config.yaml
model: "image classifier"
shared_expert: false
momentum: 0.9
warmup_steps: 4940
Rows from expert 7 of block 3, named by matrix and row number. Rows with one number belong to one neuron. Each number is 50 + 15 x the weight over its row's rms, rounded and kept within 0 to 99. All counts start at 0. After the name is the row's rms in percent of the matrix's.
# up: expert up (model.blocks.3.mlp.up, 16x256x128), inputs 43-85
# down: expert down (model.blocks.3.mlp.down, 16x128x256, transposed), outputs 43-85
up.114 076:41 52 46 45 50 48 74 16 59 41 47 46 56 47 40 41 67 32 54 71 35 47 43 40 39 57 58 21 46 40 50 58 50 32 25 47 50 63 32 65 25 45 55
up.115 096:53 38 52 48 63 48 88 50 37 40 45 78 42 42 64 53 44 76 24 65 73 51 19 20 29 18 53 62 84 33 31 59 69 23 45 48 34 19 49 45 27 49 34
up.116 105:22 40 70 44 74 37 63 51 69 53 37 52 32 60 33 66 48 72 54 55 66 51 64 63 75 32 49 43 59 47 80 57 73 31 46 46 65 46 36 38 66 43 50
up.117 098:60 35 54 63 16 45 53 62 63 43 48 52 49 38 54 58 32 51 45 55 33 69 35 46 54 43 60 46 44 56 63 58 50 51 20 31 59 51 76 67 34 74 60
up.118 107:53 42 69 56 38 61 62 66 31 15 58 69 53 56 65 59 21 83 40 84 50 54 41 40 48 62 30 37 38 49 55 72 43 52 43 58 37 65 61 22 42 46 33
up.119 100:56 35 43 44 72 47 56 56 32 62 57 55 29 52 31 51 78 40 35 54 71 56 43 44 70 14 38 44 31 46 35 67 56 36 41 36 43 58 46 80 55 60 63
up.120 101:44 59 55 61 32 48 34 67 39 32 56 36 48 32 35 62 81 10 50 73 43 50 34 34 68 54 53 26 53 28 24 55 53 51 49 57 83 44 45 40 28 21 64
up.121 094:29 67 53 64 32 34 84 43 40 46 48 41 44 42 30 76 19 26 48 39 65 22 39 58 57 29 38 60 20 53 56 30 36 48 47 23 38 69 78 43 60 65 52
up.122 073:37 58 42 35 25 74 82 42 25 27 60 23 46 34 55 12 54 49 31 68 63 36 46 49 52 67 42 39 52 46 48 68 46 43 32 59 30 27 41 53 56 13 38
up.123 100:51 49 46 54 60 29 78 52 53 30 33 57 19 52 56 45 29 52 50 29 66 36 71 71 38 63 31 70 70 08 58 65 34 50 83 72 59 67 67 45 50 15 43
up.124 094:62 44 70 35 37 64 74 74 37 43 60 10 65 93 57 40 59 43 30 44 23 38 27 55 70 65 55 62 64 52 58 52 64 44 59 55 71 47 43 39 54 61 75
up.125 076:63 59 48 35 18 60 61 36 73 49 09 57 42 85 60 61 21 50 41 48 40 54 48 39 26 60 60 57 56 61 27 61 47 30 58 62 72 55 61 63 60 51 68
up.126 079:76 34 68 61 37 54 85 65 42 23 69 70 54 54 58 70 53 78 35 32 56 19 71 56 31 66 28 51 42 41 69 60 37 50 66 80 63 55 66 28 56 72 47
up.127 120:43 47 36 67 39 38 53 52 33 27 42 58 53 44 60 52 46 47 54 47 29 30 53 61 65 40 40 43 33 45 35 65 44 58 65 85 47 43 71 58 40 44 69
up.128 096:52 25 32 50 47 45 47 40 46 19 48 66 74 37 47 32 43 53 42 55 41 85 97 51 53 62 39 58 52 27 57 38 64 24 73 60 65 47 47 64 37 13 46
up.129 096:54 71 30 58 52 47 21 45 28 45 80 60 52 55 49 39 47 78 42 91 48 68 23 46 55 54 41 85 60 50 40 25 78 22 53 54 52 21 31 46 60 45 36
up.130 082:54 56 50 39 70 11 51 46 79 17 64 40 61 46 49 63 58 66 40 43 74 38 22 51 47 68 44 59 35 63 61 39 35 58 69 37 48 69 18 55 29 55 43
up.131 115:53 48 53 42 59 60 56 61 66 33 52 43 52 45 52 58 50 60 46 53 31 69 34 29 54 20 31 52 51 61 53 30 58 37 47 57 18 61 40 58 74 51 42
up.132 106:67 59 40 38 59 53 66 56 78 51 50 30 47 48 48 47 60 28 58 42 49 34 36 47 65 86 38 31 71 60 45 80 43 58 42 82 47 42 67 44 59 35 69
up.133 094:38 67 54 36 27 63 45 52 36 46 36 46 49 56 56 48 27 65 37 44 30 46 30 36 45 72 65 49 61 62 54 30 26 27 49 69 41 28 45 45 57 66 48
up.134 128:57 42 55 44 58 34 30 54 25 50 52 55 50 65 72 61 57 42 69 74 50 63 62 43 44 65 73 51 50 88 37 43 51 22 90 68 38 55 54 43 39 34 32
up.135 097:74 09 64 60 45 17 50 37 63 69 52 56 33 33 46 66 64 54 51 42 58 62 36 64 77 53 64 43 46 56 62 18 20 49 64 53 50 74 53 32 43 41 53
up.136 110:66 53 42 40 45 42 84 41 59 29 49 80 57 30 53 53 40 60 18 50 31 66 24 43 38 61 29 49 42 45 58 53 77 76 37 51 46 39 35 47 38 41 35
up.137 118:51 65 47 30 40 53 25 54 54 55 53 57 67 40 51 27 29 67 43 51 40 59 37 72 49 00 59 58 42 36 47 39 65 66 49 34 33 31 71 47 52 80 39
up.138 105:38 55 67 59 64 58 64 71 58 31 64 51 60 64 34 38 51 75 39 77 65 46 55 49 60 69 58 52 49 63 49 13 62 47 12 48 44 46 44 41 43 37 44
up.139 114:44 80 46 61 23 44 91 46 44 25 44 53 33 37 45 72 44 33 60 52 82 59 71 61 52 46 67 53 38 23 32 44 44 46 62 24 38 64 67 33 67 60 60
up.140 115:30 46 42 50 59 39 29 22 66 66 33 43 72 25 68 38 44 41 32 43 40 41 34 67 52 42 73 42 48 39 56 37 45 64 30 28 55 61 45 43 18 49 67
up.141 091:59 45 39 58 62 42 50 25 59 50 76 44 53 55 45 57 28 70 82 50 22 46 47 64 65 76 28 50 33 41 44 56 61 66 53 45 52 33 51 34 59 52 72
up.142 092:62 16 70 61 35 68 23 78 40 41 47 52 53 65 38 77 15 42 46 46 44 71 38 66 52 34 62 55 44 54 63 65 46 52 60 48 63 49 76 42 41 59 45
up.143 103:34 45 34 38 42 53 54 53 26 68 55 58 34 32 37 43 32 52 43 53 39 56 66 48 10 28 27 49 41 08 75 56 43 57 74 52 56 50 76 46 36 24 36
up.144 102:49 54 43 49 41 41 53 59 57 64 57 39 41 40 65 62 45 53 44 46 42 81 49 29 57 72 46 32 33 53 46 22 63 37 73 59 26 52 53 47 48 45 49
up.145 105:31 74 56 58 32 52 60 44 42 48 59 71 49 54 55 62 06 32 58 53 40 49 94 48 19 53 75 57 71 36 39 35 38 33 49 37 63 61 57 21 74 37 51
up.146 105:72 55 20 42 20 26 45 24 37 31 28 65 52 54 57 44 31 42 54 61 51 49 70 41 46 41 44 48 76 70 31 49 49 50 45 66 49 34 55 29 29 55 50
up.147 120:43 63 56 09 54 65 95 35 22 41 45 64 62 52 47 43 65 47 41 37 57 34 44 21 54 36 46 58 36 34 52 58 52 43 57 46 36 69 69 41 55 66 37
up.148 102:44 56 48 63 41 44 66 77 61 35 59 42 58 56 38 29 42 88 19 73 83 43 35 45 60 45 46 59 28 57 52 15 50 58 23 53 39 34 43 39 60 76 73
up.149 101:44 53 33 39 39 44 44 60 47 39 39 66 49 69 38 55 49 60 66 72 35 67 43 30 53 65 37 64 97 65 64 72 83 54 54 47 40 41 56 62 37 38 21
up.150 102:40 60 34 68 46 65 54 34 56 34 51 47 51 53 73 15 32 45 71 46 36 66 41 61 52 66 40 54 40 42 68 50 64 44 33 24 47 57 23 54 53 52 68
up.151 085:52 39 40 39 38 33 55 42 37 32 79 63 21 40 58 69 26 48 72 56 62 48 58 55 61 54 47 52 72 16 54 71 40 27 73 56 68 44 40 46 37 50 45
up.152 109:49 19 22 57 34 29 52 47 56 53 40 65 47 70 59 42 47 37 24 49 53 57 32 57 46 78 38 40 46 51 60 76 49 46 66 52 72 57 34 47 57 52 44
up.153 102:44 53 49 60 57 63 42 40 35 77 53 74 51 31 39 38 52 35 83 80 63 38 31 41 94 50 54 61 57 34 67 53 29 47 36 71 50 48 40 73 62 49 71
up.154 103:55 49 79 70 46 84 85 76 65 42 63 42 13 62 38 67 59 36 46 43 54 48 69 58 35 26 81 50 39 46 34 45 42 51 57 30 76 58 60 43 91 56 62
up.155 105:39 30 88 34 72 57 36 55 74 62 63 74 42 63 38 43 55 64 63 37 62 51 64 51 48 57 70 37 17 49 38 71 40 54 42 69 60 69 42 54 71 65 46
up.156 075:36 42 32 44 39 43 50 47 64 40 64 54 20 46 31 41 38 61 44 49 62 58 62 49 54 59 30 69 56 18 64 62 24 31 60 54 31 81 55 57 45 44 44
up.157 127:51 61 47 48 36 49 29 42 31 47 67 22 63 42 67 25 45 42 51 40 36 48 66 51 52 48 64 46 59 36 60 68 50 63 20 61 51 70 73 33 65 48 19
up.158 127:37 69 43 40 52 44 60 40 60 34 45 62 48 20 61 30 33 45 66 52 19 57 43 63 76 75 67 66 47 75 42 39 48 74 61 65 39 39 37 40 47 26 40
up.159 144:77 39 54 48 44 60 40 70 48 41 43 31 68 34 80 49 84 52 36 50 45 30 40 21 48 74 40 45 58 36 49 40 43 44 65 52 52 57 55 47 43 42 52
up.160 095:34 46 45 50 52 26 34 65 39 55 42 88 55 50 54 56 56 42 30 20 67 67 56 66 42 40 59 75 72 37 53 52 58 43 70 44 63 51 63 51 28 52 57
up.161 095:59 71 54 63 55 58 18 52 46 48 42 47 40 59 49 38 45 52 79 34 65 51 48 63 34 72 57 75 48 35 54 70 34 57 67 40 49 62 49 60 24 52 25
up.162 108:52 30 22 54 27 63 47 55 49 52 35 27 46 32 64 50 47 36 46 70 71 30 28 54 52 56 59 58 57 30 65 54 41 66 49 53 44 62 86 16 49 43 56
up.163 091:37 50 64 31 53 59 55 33 62 48 78 84 51 50 90 16 54 60 46 56 41 34 52 38 25 32 64 57 55 41 59 71 57 39 29 36 43 56 49 62 49 43 55
up.164 112:34 43 44 37 51 40 43 32 29 50 69 50 51 38 48 65 58 60 59 45 33 90 48 85 57 54 74 59 63 57 55 58 50 62 51 69 68 50 21 33 61 45 49
up.165 085:48 37 73 34 81 65 41 41 56 10 30 63 70 34 58 33 26 65 38 70 31 33 26 38 35 37 62 55 65 25 61 31 37 48 54 65 67 36 51 44 51 28 25
up.166 104:27 50 48 70 38 26 45 61 60 57 56 29 46 32 43 19 65 27 53 36 36 40 41 51 46 46 70 61 51 61 25 75 41 29 16 74 40 64 40 62 63 35 35
up.167 109:54 33 63 32 37 48 51 47 54 47 48 65 72 48 43 45 61 41 72 49 62 57 53 58 82 55 74 64 57 42 57 54 70 44 44 31 14 56 42 88 80 19 54
up.168 109:51 58 66 33 60 44 42 49 76 65 64 32 45 52 43 50 71 47 35 48 33 39 40 65 72 53 64 62 36 44 58 54 60 33 64 25 33 67 62 53 28 36 57
up.169 075:53 55 49 53 32 42 31 45 69 44 56 25 60 53 61 82 63 34 41 49 58 57 17 50 70 51 66 61 49 36 49 39 57 17 76 53 43 48 45 53 39 26 44
up.170 103:59 44 39 60 40 60 43 59 47 37 66 40 69 76 50 64 22 45 46 47 55 51 56 32 31 48 60 47 61 49 93 48 28 39 77 61 32 43 65 40 46 55 49
up.171 137:42 50 63 71 66 58 22 54 36 27 50 47 43 52 57 40 45 74 66 45 66 61 18 58 78 42 57 55 59 36 60 42 54 51 20 34 46 43 50 49 34 72 29
up.172 081:45 53 63 62 32 47 24 39 51 34 54 63 39 37 31 62 22 36 53 45 58 49 49 53 62 46 23 67 57 20 37 51 48 53 58 33 73 69 50 51 41 31 51
up.173 119:41 63 58 50 47 40 33 39 48 25 50 66 37 61 33 51 19 41 48 34 50 56 45 54 57 47 54 63 49 24 44 43 28 45 59 54 58 76 49 55 19 39 56
up.174 104:54 38 54 27 42 34 51 52 66 56 57 42 43 37 37 34 13 55 60 58 50 51 65 43 52 67 17 81 42 36 15 29 44 61 66 57 43 27 39 24 34 34 33
up.175 093:23 50 69 72 58 54 62 62 31 30 37 59 63 58 27 21 57 41 62 54 62 47 38 42 67 36 36 74 45 43 48 83 28 70 52 56 06 34 27 61 59 33 46
up.176 116:39 65 55 35 68 46 59 52 15 47 32 60 53 57 35 38 59 59 53 56 73 49 33 45 26 63 78 35 30 21 54 48 68 67 99 33 33 64 57 32 48 55 48
up.177 092:42 36 56 60 39 34 26 35 65 44 65 74 58 58 30 57 37 33 27 30 15 31 37 42 44 52 67 35 42 52 58 70 37 57 91 47 39 51 56 38 70 45 41
up.178 119:65 25 48 49 35 35 25 50 24 39 37 28 56 33 60 72 39 71 52 27 46 58 64 46 47 51 30 35 50 55 45 41 47 54 75 44 62 54 58 49 59 42 41
up.179 079:43 37 53 39 53 54 40 49 46 60 75 62 67 37 51 50 70 53 58 75 22 37 09 65 62 03 34 32 74 31 50 61 63 57 70 41 61 38 35 53 33 19 50
up.180 064:64 50 65 20 38 65 65 56 47 52 22 62 34 52 85 36 60 52 77 17 28 52 24 45 58 42 56 24 47 38 51 67 35 50 66 43 54 43 55 39 49 50 71
up.181 087:37 48 52 49 43 36 59 52 60 21 59 63 42 49 65 49 32 31 36 69 35 61 65 38 61 15 67 52 61 38 40 54 60 51 66 58 71 47 68 31 34 51 85
up.182 086:46 44 50 43 47 37 23 10 60 41 43 55 69 46 20 36 49 54 51 34 43 27 46 55 63 44 71 45 56 72 57 31 57 47 69 43 58 67 65 58 54 71 26
up.183 095:55 63 48 27 33 67 66 45 36 36 62 64 48 46 55 61 33 31 53 29 32 47 76 51 41 45 53 46 67 16 60 62 54 57 69 53 66 58 75 37 68 73 47
up.184 128:38 51 65 42 52 80 52 32 30 41 60 41 54 36 52 64 26 49 26 54 74 30 45 64 53 62 57 61 63 48 56 46 57 49 50 52 34 55 60 55 50 78 47
up.185 119:70 61 52 48 47 44 46 64 51 33 60 65 53 39 26 60 28 36 45 59 08 48 68 29 54 65 56 90 55 53 55 50 79 53 46 32 43 51 45 63 65 57 26
up.186 085:58 45 43 87 20 34 71 78 64 27 48 40 26 53 47 57 71 37 35 23 55 36 44 64 58 70 39 28 42 62 73 60 46 65 45 82 73 46 66 43 51 45 51
up.187 080:63 15 07 41 52 48 61 63 71 33 52 44 51 91 38 55 51 41 38 52 52 46 03 49 50 30 52 40 54 46 41 55 52 52 49 48 46 49 39 51 43 60 62
up.188 094:39 48 26 43 24 31 55 50 46 48 60 60 50 12 49 62 43 42 38 57 47 78 80 38 44 36 42 55 53 45 44 64 41 52 70 65 68 30 57 21 67 56 60
down.114 085:35 51 60 50 27 50 38 89 52 58 70 56 45 50 49 36 26 42 67 90 57 52 51 65 30 49 65 53 42 46 49 32 57 39 68 39 59 45 41 48 72 25 40
down.115 105:36 57 71 63 68 46 47 36 50 59 38 42 44 71 51 84 48 55 53 59 54 46 58 37 64 74 44 62 46 68 54 72 35 49 15 59 65 50 50 57 52 56 49
down.116 105:50 46 51 78 35 51 44 42 74 46 51 28 59 37 32 86 11 66 47 57 48 59 32 26 52 42 43 35 53 51 44 40 66 59 56 38 24 56 40 31 19 41 51
down.117 092:50 50 41 47 13 43 27 48 47 61 76 71 70 53 52 38 36 62 33 27 72 47 76 25 63 68 31 44 54 22 52 60 46 53 73 48 28 51 35 56 59 37 56
down.118 106:61 49 45 49 77 34 59 43 67 45 33 59 67 61 57 52 43 38 65 64 54 70 18 04 45 48 82 26 65 45 70 71 50 87 32 61 40 67 49 48 52 76 53
down.119 102:72 53 38 56 55 54 45 58 65 43 68 49 55 49 26 26 28 22 44 61 45 54 18 57 68 30 46 35 53 32 47 44 54 69 61 52 55 71 62 40 57 45 53
down.120 105:78 48 70 30 56 54 38 64 45 68 47 40 39 60 40 58 34 39 62 66 58 60 41 43 54 61 52 40 37 57 48 39 64 42 48 39 53 42 84 22 53 45 42
down.121 090:55 38 34 65 68 20 09 42 27 41 57 74 41 54 71 40 34 43 51 71 44 72 27 55 57 46 49 56 63 58 55 64 30 81 70 37 87 44 60 51 43 37 59
down.122 064:23 49 54 32 33 60 62 39 77 62 44 36 61 26 49 53 41 32 47 42 42 35 86 41 40 42 44 50 60 68 21 18 50 21 52 71 45 56 68 42 22 30 70
down.123 105:28 63 34 54 70 37 62 63 42 57 40 40 59 38 75 62 50 68 82 65 71 43 60 43 25 62 88 13 37 45 43 56 55 41 48 63 33 46 61 47 37 23 14
down.124 111:42 28 56 50 46 40 60 58 59 52 31 39 62 38 25 42 48 30 61 44 61 31 52 42 51 52 38 27 47 62 52 27 46 39 57 40 65 42 27 41 57 51 40
down.125 078:28 56 25 41 52 64 43 68 45 23 25 21 67 45 73 41 46 55 59 22 68 51 45 65 42 62 60 47 53 50 82 65 41 40 52 30 70 50 61 44 48 46 41
down.126 081:54 53 57 16 46 49 42 34 33 67 21 34 58 41 54 72 51 54 47 67 67 58 45 38 33 42 83 54 60 42 44 57 33 58 69 56 33 37 82 73 64 63 55
down.127 121:41 44 93 34 44 49 32 15 28 85 34 54 48 50 90 32 42 44 54 34 62 61 70 38 40 52 25 43 45 57 46 53 68 33 59 42 46 61 43 38 41 40 60
down.128 100:66 17 62 72 42 58 54 57 57 48 42 45 22 53 31 59 76 56 52 59 16 53 51 62 33 29 36 35 77 54 70 66 62 41 71 68 38 52 67 47 56 80 45
down.129 097:48 30 47 49 81 59 52 48 59 55 50 60 30 43 39 30 48 72 59 65 51 30 34 51 65 24 35 36 34 56 56 87 55 37 26 75 43 68 59 27 35 35 47
down.130 083:45 64 55 61 26 31 67 54 59 64 45 41 43 53 46 56 41 44 57 46 55 63 59 72 57 67 44 83 40 38 38 45 52 34 49 22 71 15 57 45 36 47 39
down.131 098:42 53 70 55 35 50 59 36 49 80 38 42 52 58 45 47 47 50 69 47 36 58 63 60 48 18 55 47 34 45 28 53 56 70 26 54 55 40 35 48 24 70 38
down.132 112:33 22 57 42 25 44 62 64 59 47 45 65 54 33 73 41 35 50 40 34 39 70 72 50 32 65 42 48 53 66 48 56 50 54 41 58 49 55 60 37 61 64 51
down.133 096:43 56 22 30 69 60 38 47 29 45 19 67 54 44 21 31 62 49 36 30 50 20 56 38 48 58 51 63 10 55 43 40 66 30 37 32 71 45 83 47 43 57 64
down.134 131:57 78 50 56 70 37 63 70 48 62 44 57 21 29 26 53 61 43 37 48 63 72 18 29 56 36 39 48 52 68 37 50 57 53 62 41 70 33 42 41 58 56 75
down.135 093:44 55 26 52 63 52 50 63 38 38 64 60 58 73 54 39 67 47 33 37 63 50 44 41 49 27 57 58 70 37 51 43 17 01 48 25 29 41 45 65 75 18 21
down.136 115:54 74 38 52 59 63 57 58 66 48 56 39 72 93 45 62 56 45 63 56 68 33 47 26 31 53 62 26 41 48 57 46 15 90 40 38 47 68 49 38 48 60 25
down.137 109:65 61 77 41 05 36 54 50 24 19 79 68 48 35 16 55 63 56 85 39 35 48 55 55 62 64 24 47 53 54 39 26 49 28 52 59 35 55 51 59 48 46 41
down.138 099:76 54 45 35 68 66 84 13 49 31 31 59 59 31 40 84 56 59 52 59 47 24 37 60 58 51 53 29 33 49 49 42 82 53 38 32 54 43 56 71 44 59 53
down.139 123:47 46 38 43 58 34 58 46 44 62 67 55 32 59 56 43 53 36 38 40 53 45 39 48 23 40 65 33 59 62 56 54 29 69 77 35 70 15 58 71 41 43 69
down.140 110:59 49 43 54 36 73 37 58 45 60 65 56 18 55 57 16 25 44 32 50 32 31 50 58 42 45 64 51 42 42 39 45 60 58 29 28 43 34 66 49 40 56 51
down.141 091:61 15 44 68 30 62 58 35 31 44 25 61 42 13 68 26 47 55 51 33 44 61 48 77 33 52 38 55 43 46 50 46 76 30 27 68 60 67 55 39 48 65 39
down.142 089:87 70 33 50 46 60 47 39 49 28 73 62 41 29 47 58 45 38 53 58 38 64 56 42 64 46 26 74 78 30 65 99 64 36 61 64 53 73 37 48 48 59 43
down.143 105:44 49 33 56 41 44 55 51 44 08 36 22 56 12 47 53 34 55 71 52 64 43 38 39 69 36 56 42 59 75 54 63 27 45 61 62 64 36 43 56 36 35 52
down.144 106:32 57 36 68 37 02 47 50 39 55 59 43 49 46 45 56 47 45 58 49 84 65 35 42 57 30 51 77 55 55 57 29 57 24 60 41 64 62 39 55 58 39 71
down.145 105:41 09 22 61 66 46 57 57 80 62 41 37 30 24 89 71 67 39 55 70 37 68 22 55 44 43 74 40 36 33 41 65 35 37 34 33 33 42 81 54 40 48 70
down.146 109:37 73 25 51 63 53 63 58 48 29 28 44 56 59 48 39 62 59 44 19 75 48 50 52 56 69 56 36 36 63 76 50 47 61 53 29 32 59 62 38 32 66 53
down.147 117:39 41 70 59 50 45 41 55 22 46 50 73 55 38 53 68 75 41 58 39 74 43 41 29 39 39 83 37 34 76 40 42 30 46 55 55 46 52 63 73 59 44 33
down.148 095:96 56 45 54 50 44 31 43 52 28 45 58 51 42 38 46 57 61 64 60 56 46 55 64 47 50 86 52 35 43 30 28 47 48 52 47 48 40 63 73 36 56 56
down.149 102:76 37 60 20 72 43 32 67 67 64 40 76 36 29 40 70 27 60 62 45 48 25 36 39 54 47 55 52 64 65 51 62 48 43 35 67 59 77 40 43 01 46 54
down.150 103:54 60 61 43 61 41 53 41 49 40 62 34 38 38 60 59 71 53 26 41 62 43 32 93 53 60 55 43 37 53 60 56 57 66 85 52 46 29 40 40 60 62 44
down.151 086:72 51 29 50 48 65 40 58 71 59 50 35 63 42 68 66 92 39 38 47 67 37 33 38 51 38 52 69 53 79 39 64 56 29 70 62 32 22 50 56 42 48 14
down.152 114:53 41 49 62 44 44 37 39 69 93 30 45 45 50 27 70 56 65 54 45 45 40 28 46 54 40 83 59 33 42 50 85 45 50 38 60 48 25 63 26 24 62 57
down.153 104:70 50 12 42 62 68 55 73 24 54 57 62 77 53 33 53 70 56 64 63 57 41 51 28 76 76 09 45 38 27 33 48 46 58 48 55 24 41 37 40 52 06 40
down.154 104:49 47 61 66 53 35 55 61 63 61 60 60 35 63 60 55 25 53 47 38 45 56 12 65 52 39 56 65 60 55 46 47 14 43 45 19 59 31 53 32 49 53 78
down.155 118:50 31 52 67 41 49 42 45 36 47 64 54 60 37 57 36 48 55 60 44 30 42 56 51 68 71 70 71 62 58 57 35 35 38 65 70 35 30 39 66 56 66 51
down.156 074:66 73 60 57 57 66 60 32 79 63 70 51 67 37 31 54 40 39 74 54 60 25 55 58 63 54 48 28 58 55 44 65 48 44 40 71 50 37 82 66 35 63 23
down.157 126:32 60 55 38 71 26 38 54 59 39 49 64 43 56 49 60 67 45 38 63 51 54 60 79 49 64 59 54 50 60 46 43 29 19 75 61 63 36 69 58 56 34 30
down.158 115:43 32 58 42 43 44 57 69 42 71 45 54 22 54 74 77 68 21 58 36 46 77 44 50 39 33 63 58 60 58 59 40 71 27 45 57 60 65 47 36 76 95 70
down.159 120:52 29 42 52 61 41 41 26 34 50 61 63 55 41 52 55 51 30 55 36 53 44 83 51 54 34 44 73 29 25 73 33 36 19 50 59 62 63 76 72 41 59 83
down.160 102:59 54 79 43 63 61 46 60 50 62 32 28 71 47 43 68 50 67 67 63 30 47 80 49 53 58 69 32 76 40 38 48 35 56 46 78 58 57 54 75 40 46 43
down.161 106:83 40 54 73 53 52 38 59 57 39 59 52 27 58 71 54 70 77 56 68 36 42 33 50 39 69 83 60 88 55 48 71 57 44 45 73 61 40 32 83 56 53 24
down.162 106:51 55 40 44 67 50 16 49 30 35 61 57 37 24 50 55 25 42 47 72 51 66 60 54 35 78 34 24 30 63 61 50 44 56 55 63 64 22 60 42 29 40 61
down.163 090:42 54 44 44 27 28 49 38 48 49 73 54 73 36 38 51 47 51 47 29 24 51 65 73 52 37 37 47 53 50 41 71 50 62 65 38 26 72 33 44 83 43 72
down.164 113:54 38 59 63 69 63 54 52 69 59 61 51 60 34 27 47 63 51 32 48 50 55 71 55 33 50 28 70 50 56 55 40 46 70 34 58 55 72 60 24 47 73 47
down.165 086:59 51 49 53 75 62 70 59 57 40 65 48 55 60 44 53 74 58 47 43 24 25 56 52 70 42 49 49 33 42 48 54 70 04 36 60 56 62 48 73 65 76 26
down.166 108:29 70 63 50 52 29 55 42 32 74 48 44 33 48 22 55 48 65 61 49 66 50 49 52 53 59 55 25 65 42 52 50 57 61 81 59 64 37 60 53 79 63 54
down.167 094:32 48 44 58 43 44 80 50 51 70 72 53 41 62 13 27 71 51 38 56 27 50 76 31 42 28 32 70 58 36 47 35 34 53 45 65 36 55 41 36 32 46 55
down.168 100:45 35 52 59 45 52 28 41 33 78 27 19 42 48 52 46 42 45 61 62 45 30 53 46 58 30 26 32 72 43 62 47 64 54 39 34 56 69 43 64 67 47 55
down.169 083:39 89 67 86 53 40 26 55 37 33 56 34 47 48 27 63 55 34 76 62 40 31 34 78 68 54 60 57 35 32 39 47 69 18 66 43 71 43 42 53 42 41 34
down.170 102:47 31 47 51 50 54 77 60 88 45 44 78 49 55 52 68 72 42 53 54 38 52 38 53 90 78 22 36 27 53 43 42 75 68 72 44 46 46 45 32 58 56 36
down.171 136:77 65 62 47 62 53 36 47 66 44 54 73 66 44 67 56 54 49 39 69 65 52 58 41 46 65 78 49 51 68 30 59 47 61 44 72 41 47 42 84 54 49 17
down.172 085:51 69 45 63 63 75 46 52 50 50 70 60 44 44 50 45 51 48 65 73 23 51 71 74 55 58 79 45 47 24 39 85 44 77 58 82 39 36 71 37 58 58 01
down.173 120:71 56 38 40 53 68 51 71 56 50 64 59 59 74 73 57 49 41 59 60 55 54 51 56 60 86 75 39 73 36 69 72 43 75 37 92 54 42 65 66 56 47 41
down.174 101:63 41 56 45 67 38 14 43 28 77 42 60 51 66 29 55 58 37 59 22 37 56 40 35 44 28 65 43 39 35 49 39 54 72 44 66 44 69 60 37 72 33 63
down.175 089:49 65 71 68 60 56 94 39 33 43 61 53 32 35 38 27 54 63 50 41 60 72 54 32 44 44 44 65 53 39 58 50 55 61 44 43 43 34 41 61 40 40 26
down.176 111:51 80 99 36 53 37 59 52 43 00 73 33 42 34 45 60 71 47 57 76 29 28 74 68 55 34 49 64 26 57 13 71 59 64 46 36 43 53 63 76 60 53 48
down.177 092:51 72 36 39 66 48 51 95 43 54 25 84 51 37 74 63 51 34 50 93 65 57 73 30 64 23 58 40 35 18 49 61 30 65 50 56 45 70 60 67 43 41 46
down.178 115:41 42 44 58 55 80 46 55 46 78 74 54 51 62 39 30 38 34 61 50 57 77 46 68 24 53 32 44 41 48 61 71 38 64 40 50 31 46 66 46 38 42 53
down.179 087:37 51 33 28 36 55 40 68 34 50 72 46 65 48 55 50 45 48 68 42 22 57 66 35 69 75 50 46 49 49 77 44 67 49 33 39 32 48 65 42 34 31 51
down.180 072:32 58 32 45 65 22 46 50 27 44 52 45 79 31 52 64 68 62 38 32 37 48 34 41 57 45 54 41 48 27 62 46 22 48 52 37 39 45 65 48 44 73 80
down.181 091:44 54 61 38 50 46 47 55 41 54 62 80 62 41 45 80 57 46 46 83 39 34 68 60 34 32 41 57 51 50 52 62 60 38 18 48 41 58 41 63 30 40 77
down.182 089:59 29 61 39 57 46 29 40 45 61 44 43 30 74 79 28 54 52 67 64 25 44 42 59 37 49 59 57 50 45 79 50 41 56 48 54 71 36 64 53 28 38 54
down.183 089:61 47 29 62 70 42 54 55 57 28 27 38 62 41 73 75 38 28 41 60 49 60 49 35 46 32 85 55 74 42 54 53 42 41 51 45 58 54 46 42 41 37 41
down.184 122:50 42 52 59 63 31 31 41 80 31 49 35 77 40 28 45 48 53 25 45 62 52 70 47 54 62 72 54 42 46 65 18 67 27 50 60 76 73 65 55 48 22 51
down.185 114:52 35 40 66 99 33 35 28 43 64 79 43 48 37 26 38 28 46 76 36 53 50 35 60 45 45 52 46 47 41 59 58 56 33 49 57 58 73 49 47 53 48 42
down.186 087:67 40 36 27 49 55 61 61 35 71 33 60 56 52 62 35 28 64 42 43 71 33 26 50 32 73 61 37 56 29 43 53 54 31 68 46 60 39 66 59 41 41 27
down.187 080:54 71 81 34 53 45 44 68 79 43 42 62 59 56 55 70 38 27 54 57 42 71 33 39 61 49 44 57 54 45 65 48 72 20 48 32 45 50 59 70 50 61 40
down.188 104:52 73 69 51 85 46 50 52 46 92 33 32 26 40 45 76 33 59 23 52 48 52 54 58 34 18 60 47 37 39 62 52 20 48 39 43 38 55 62 52 48 69 60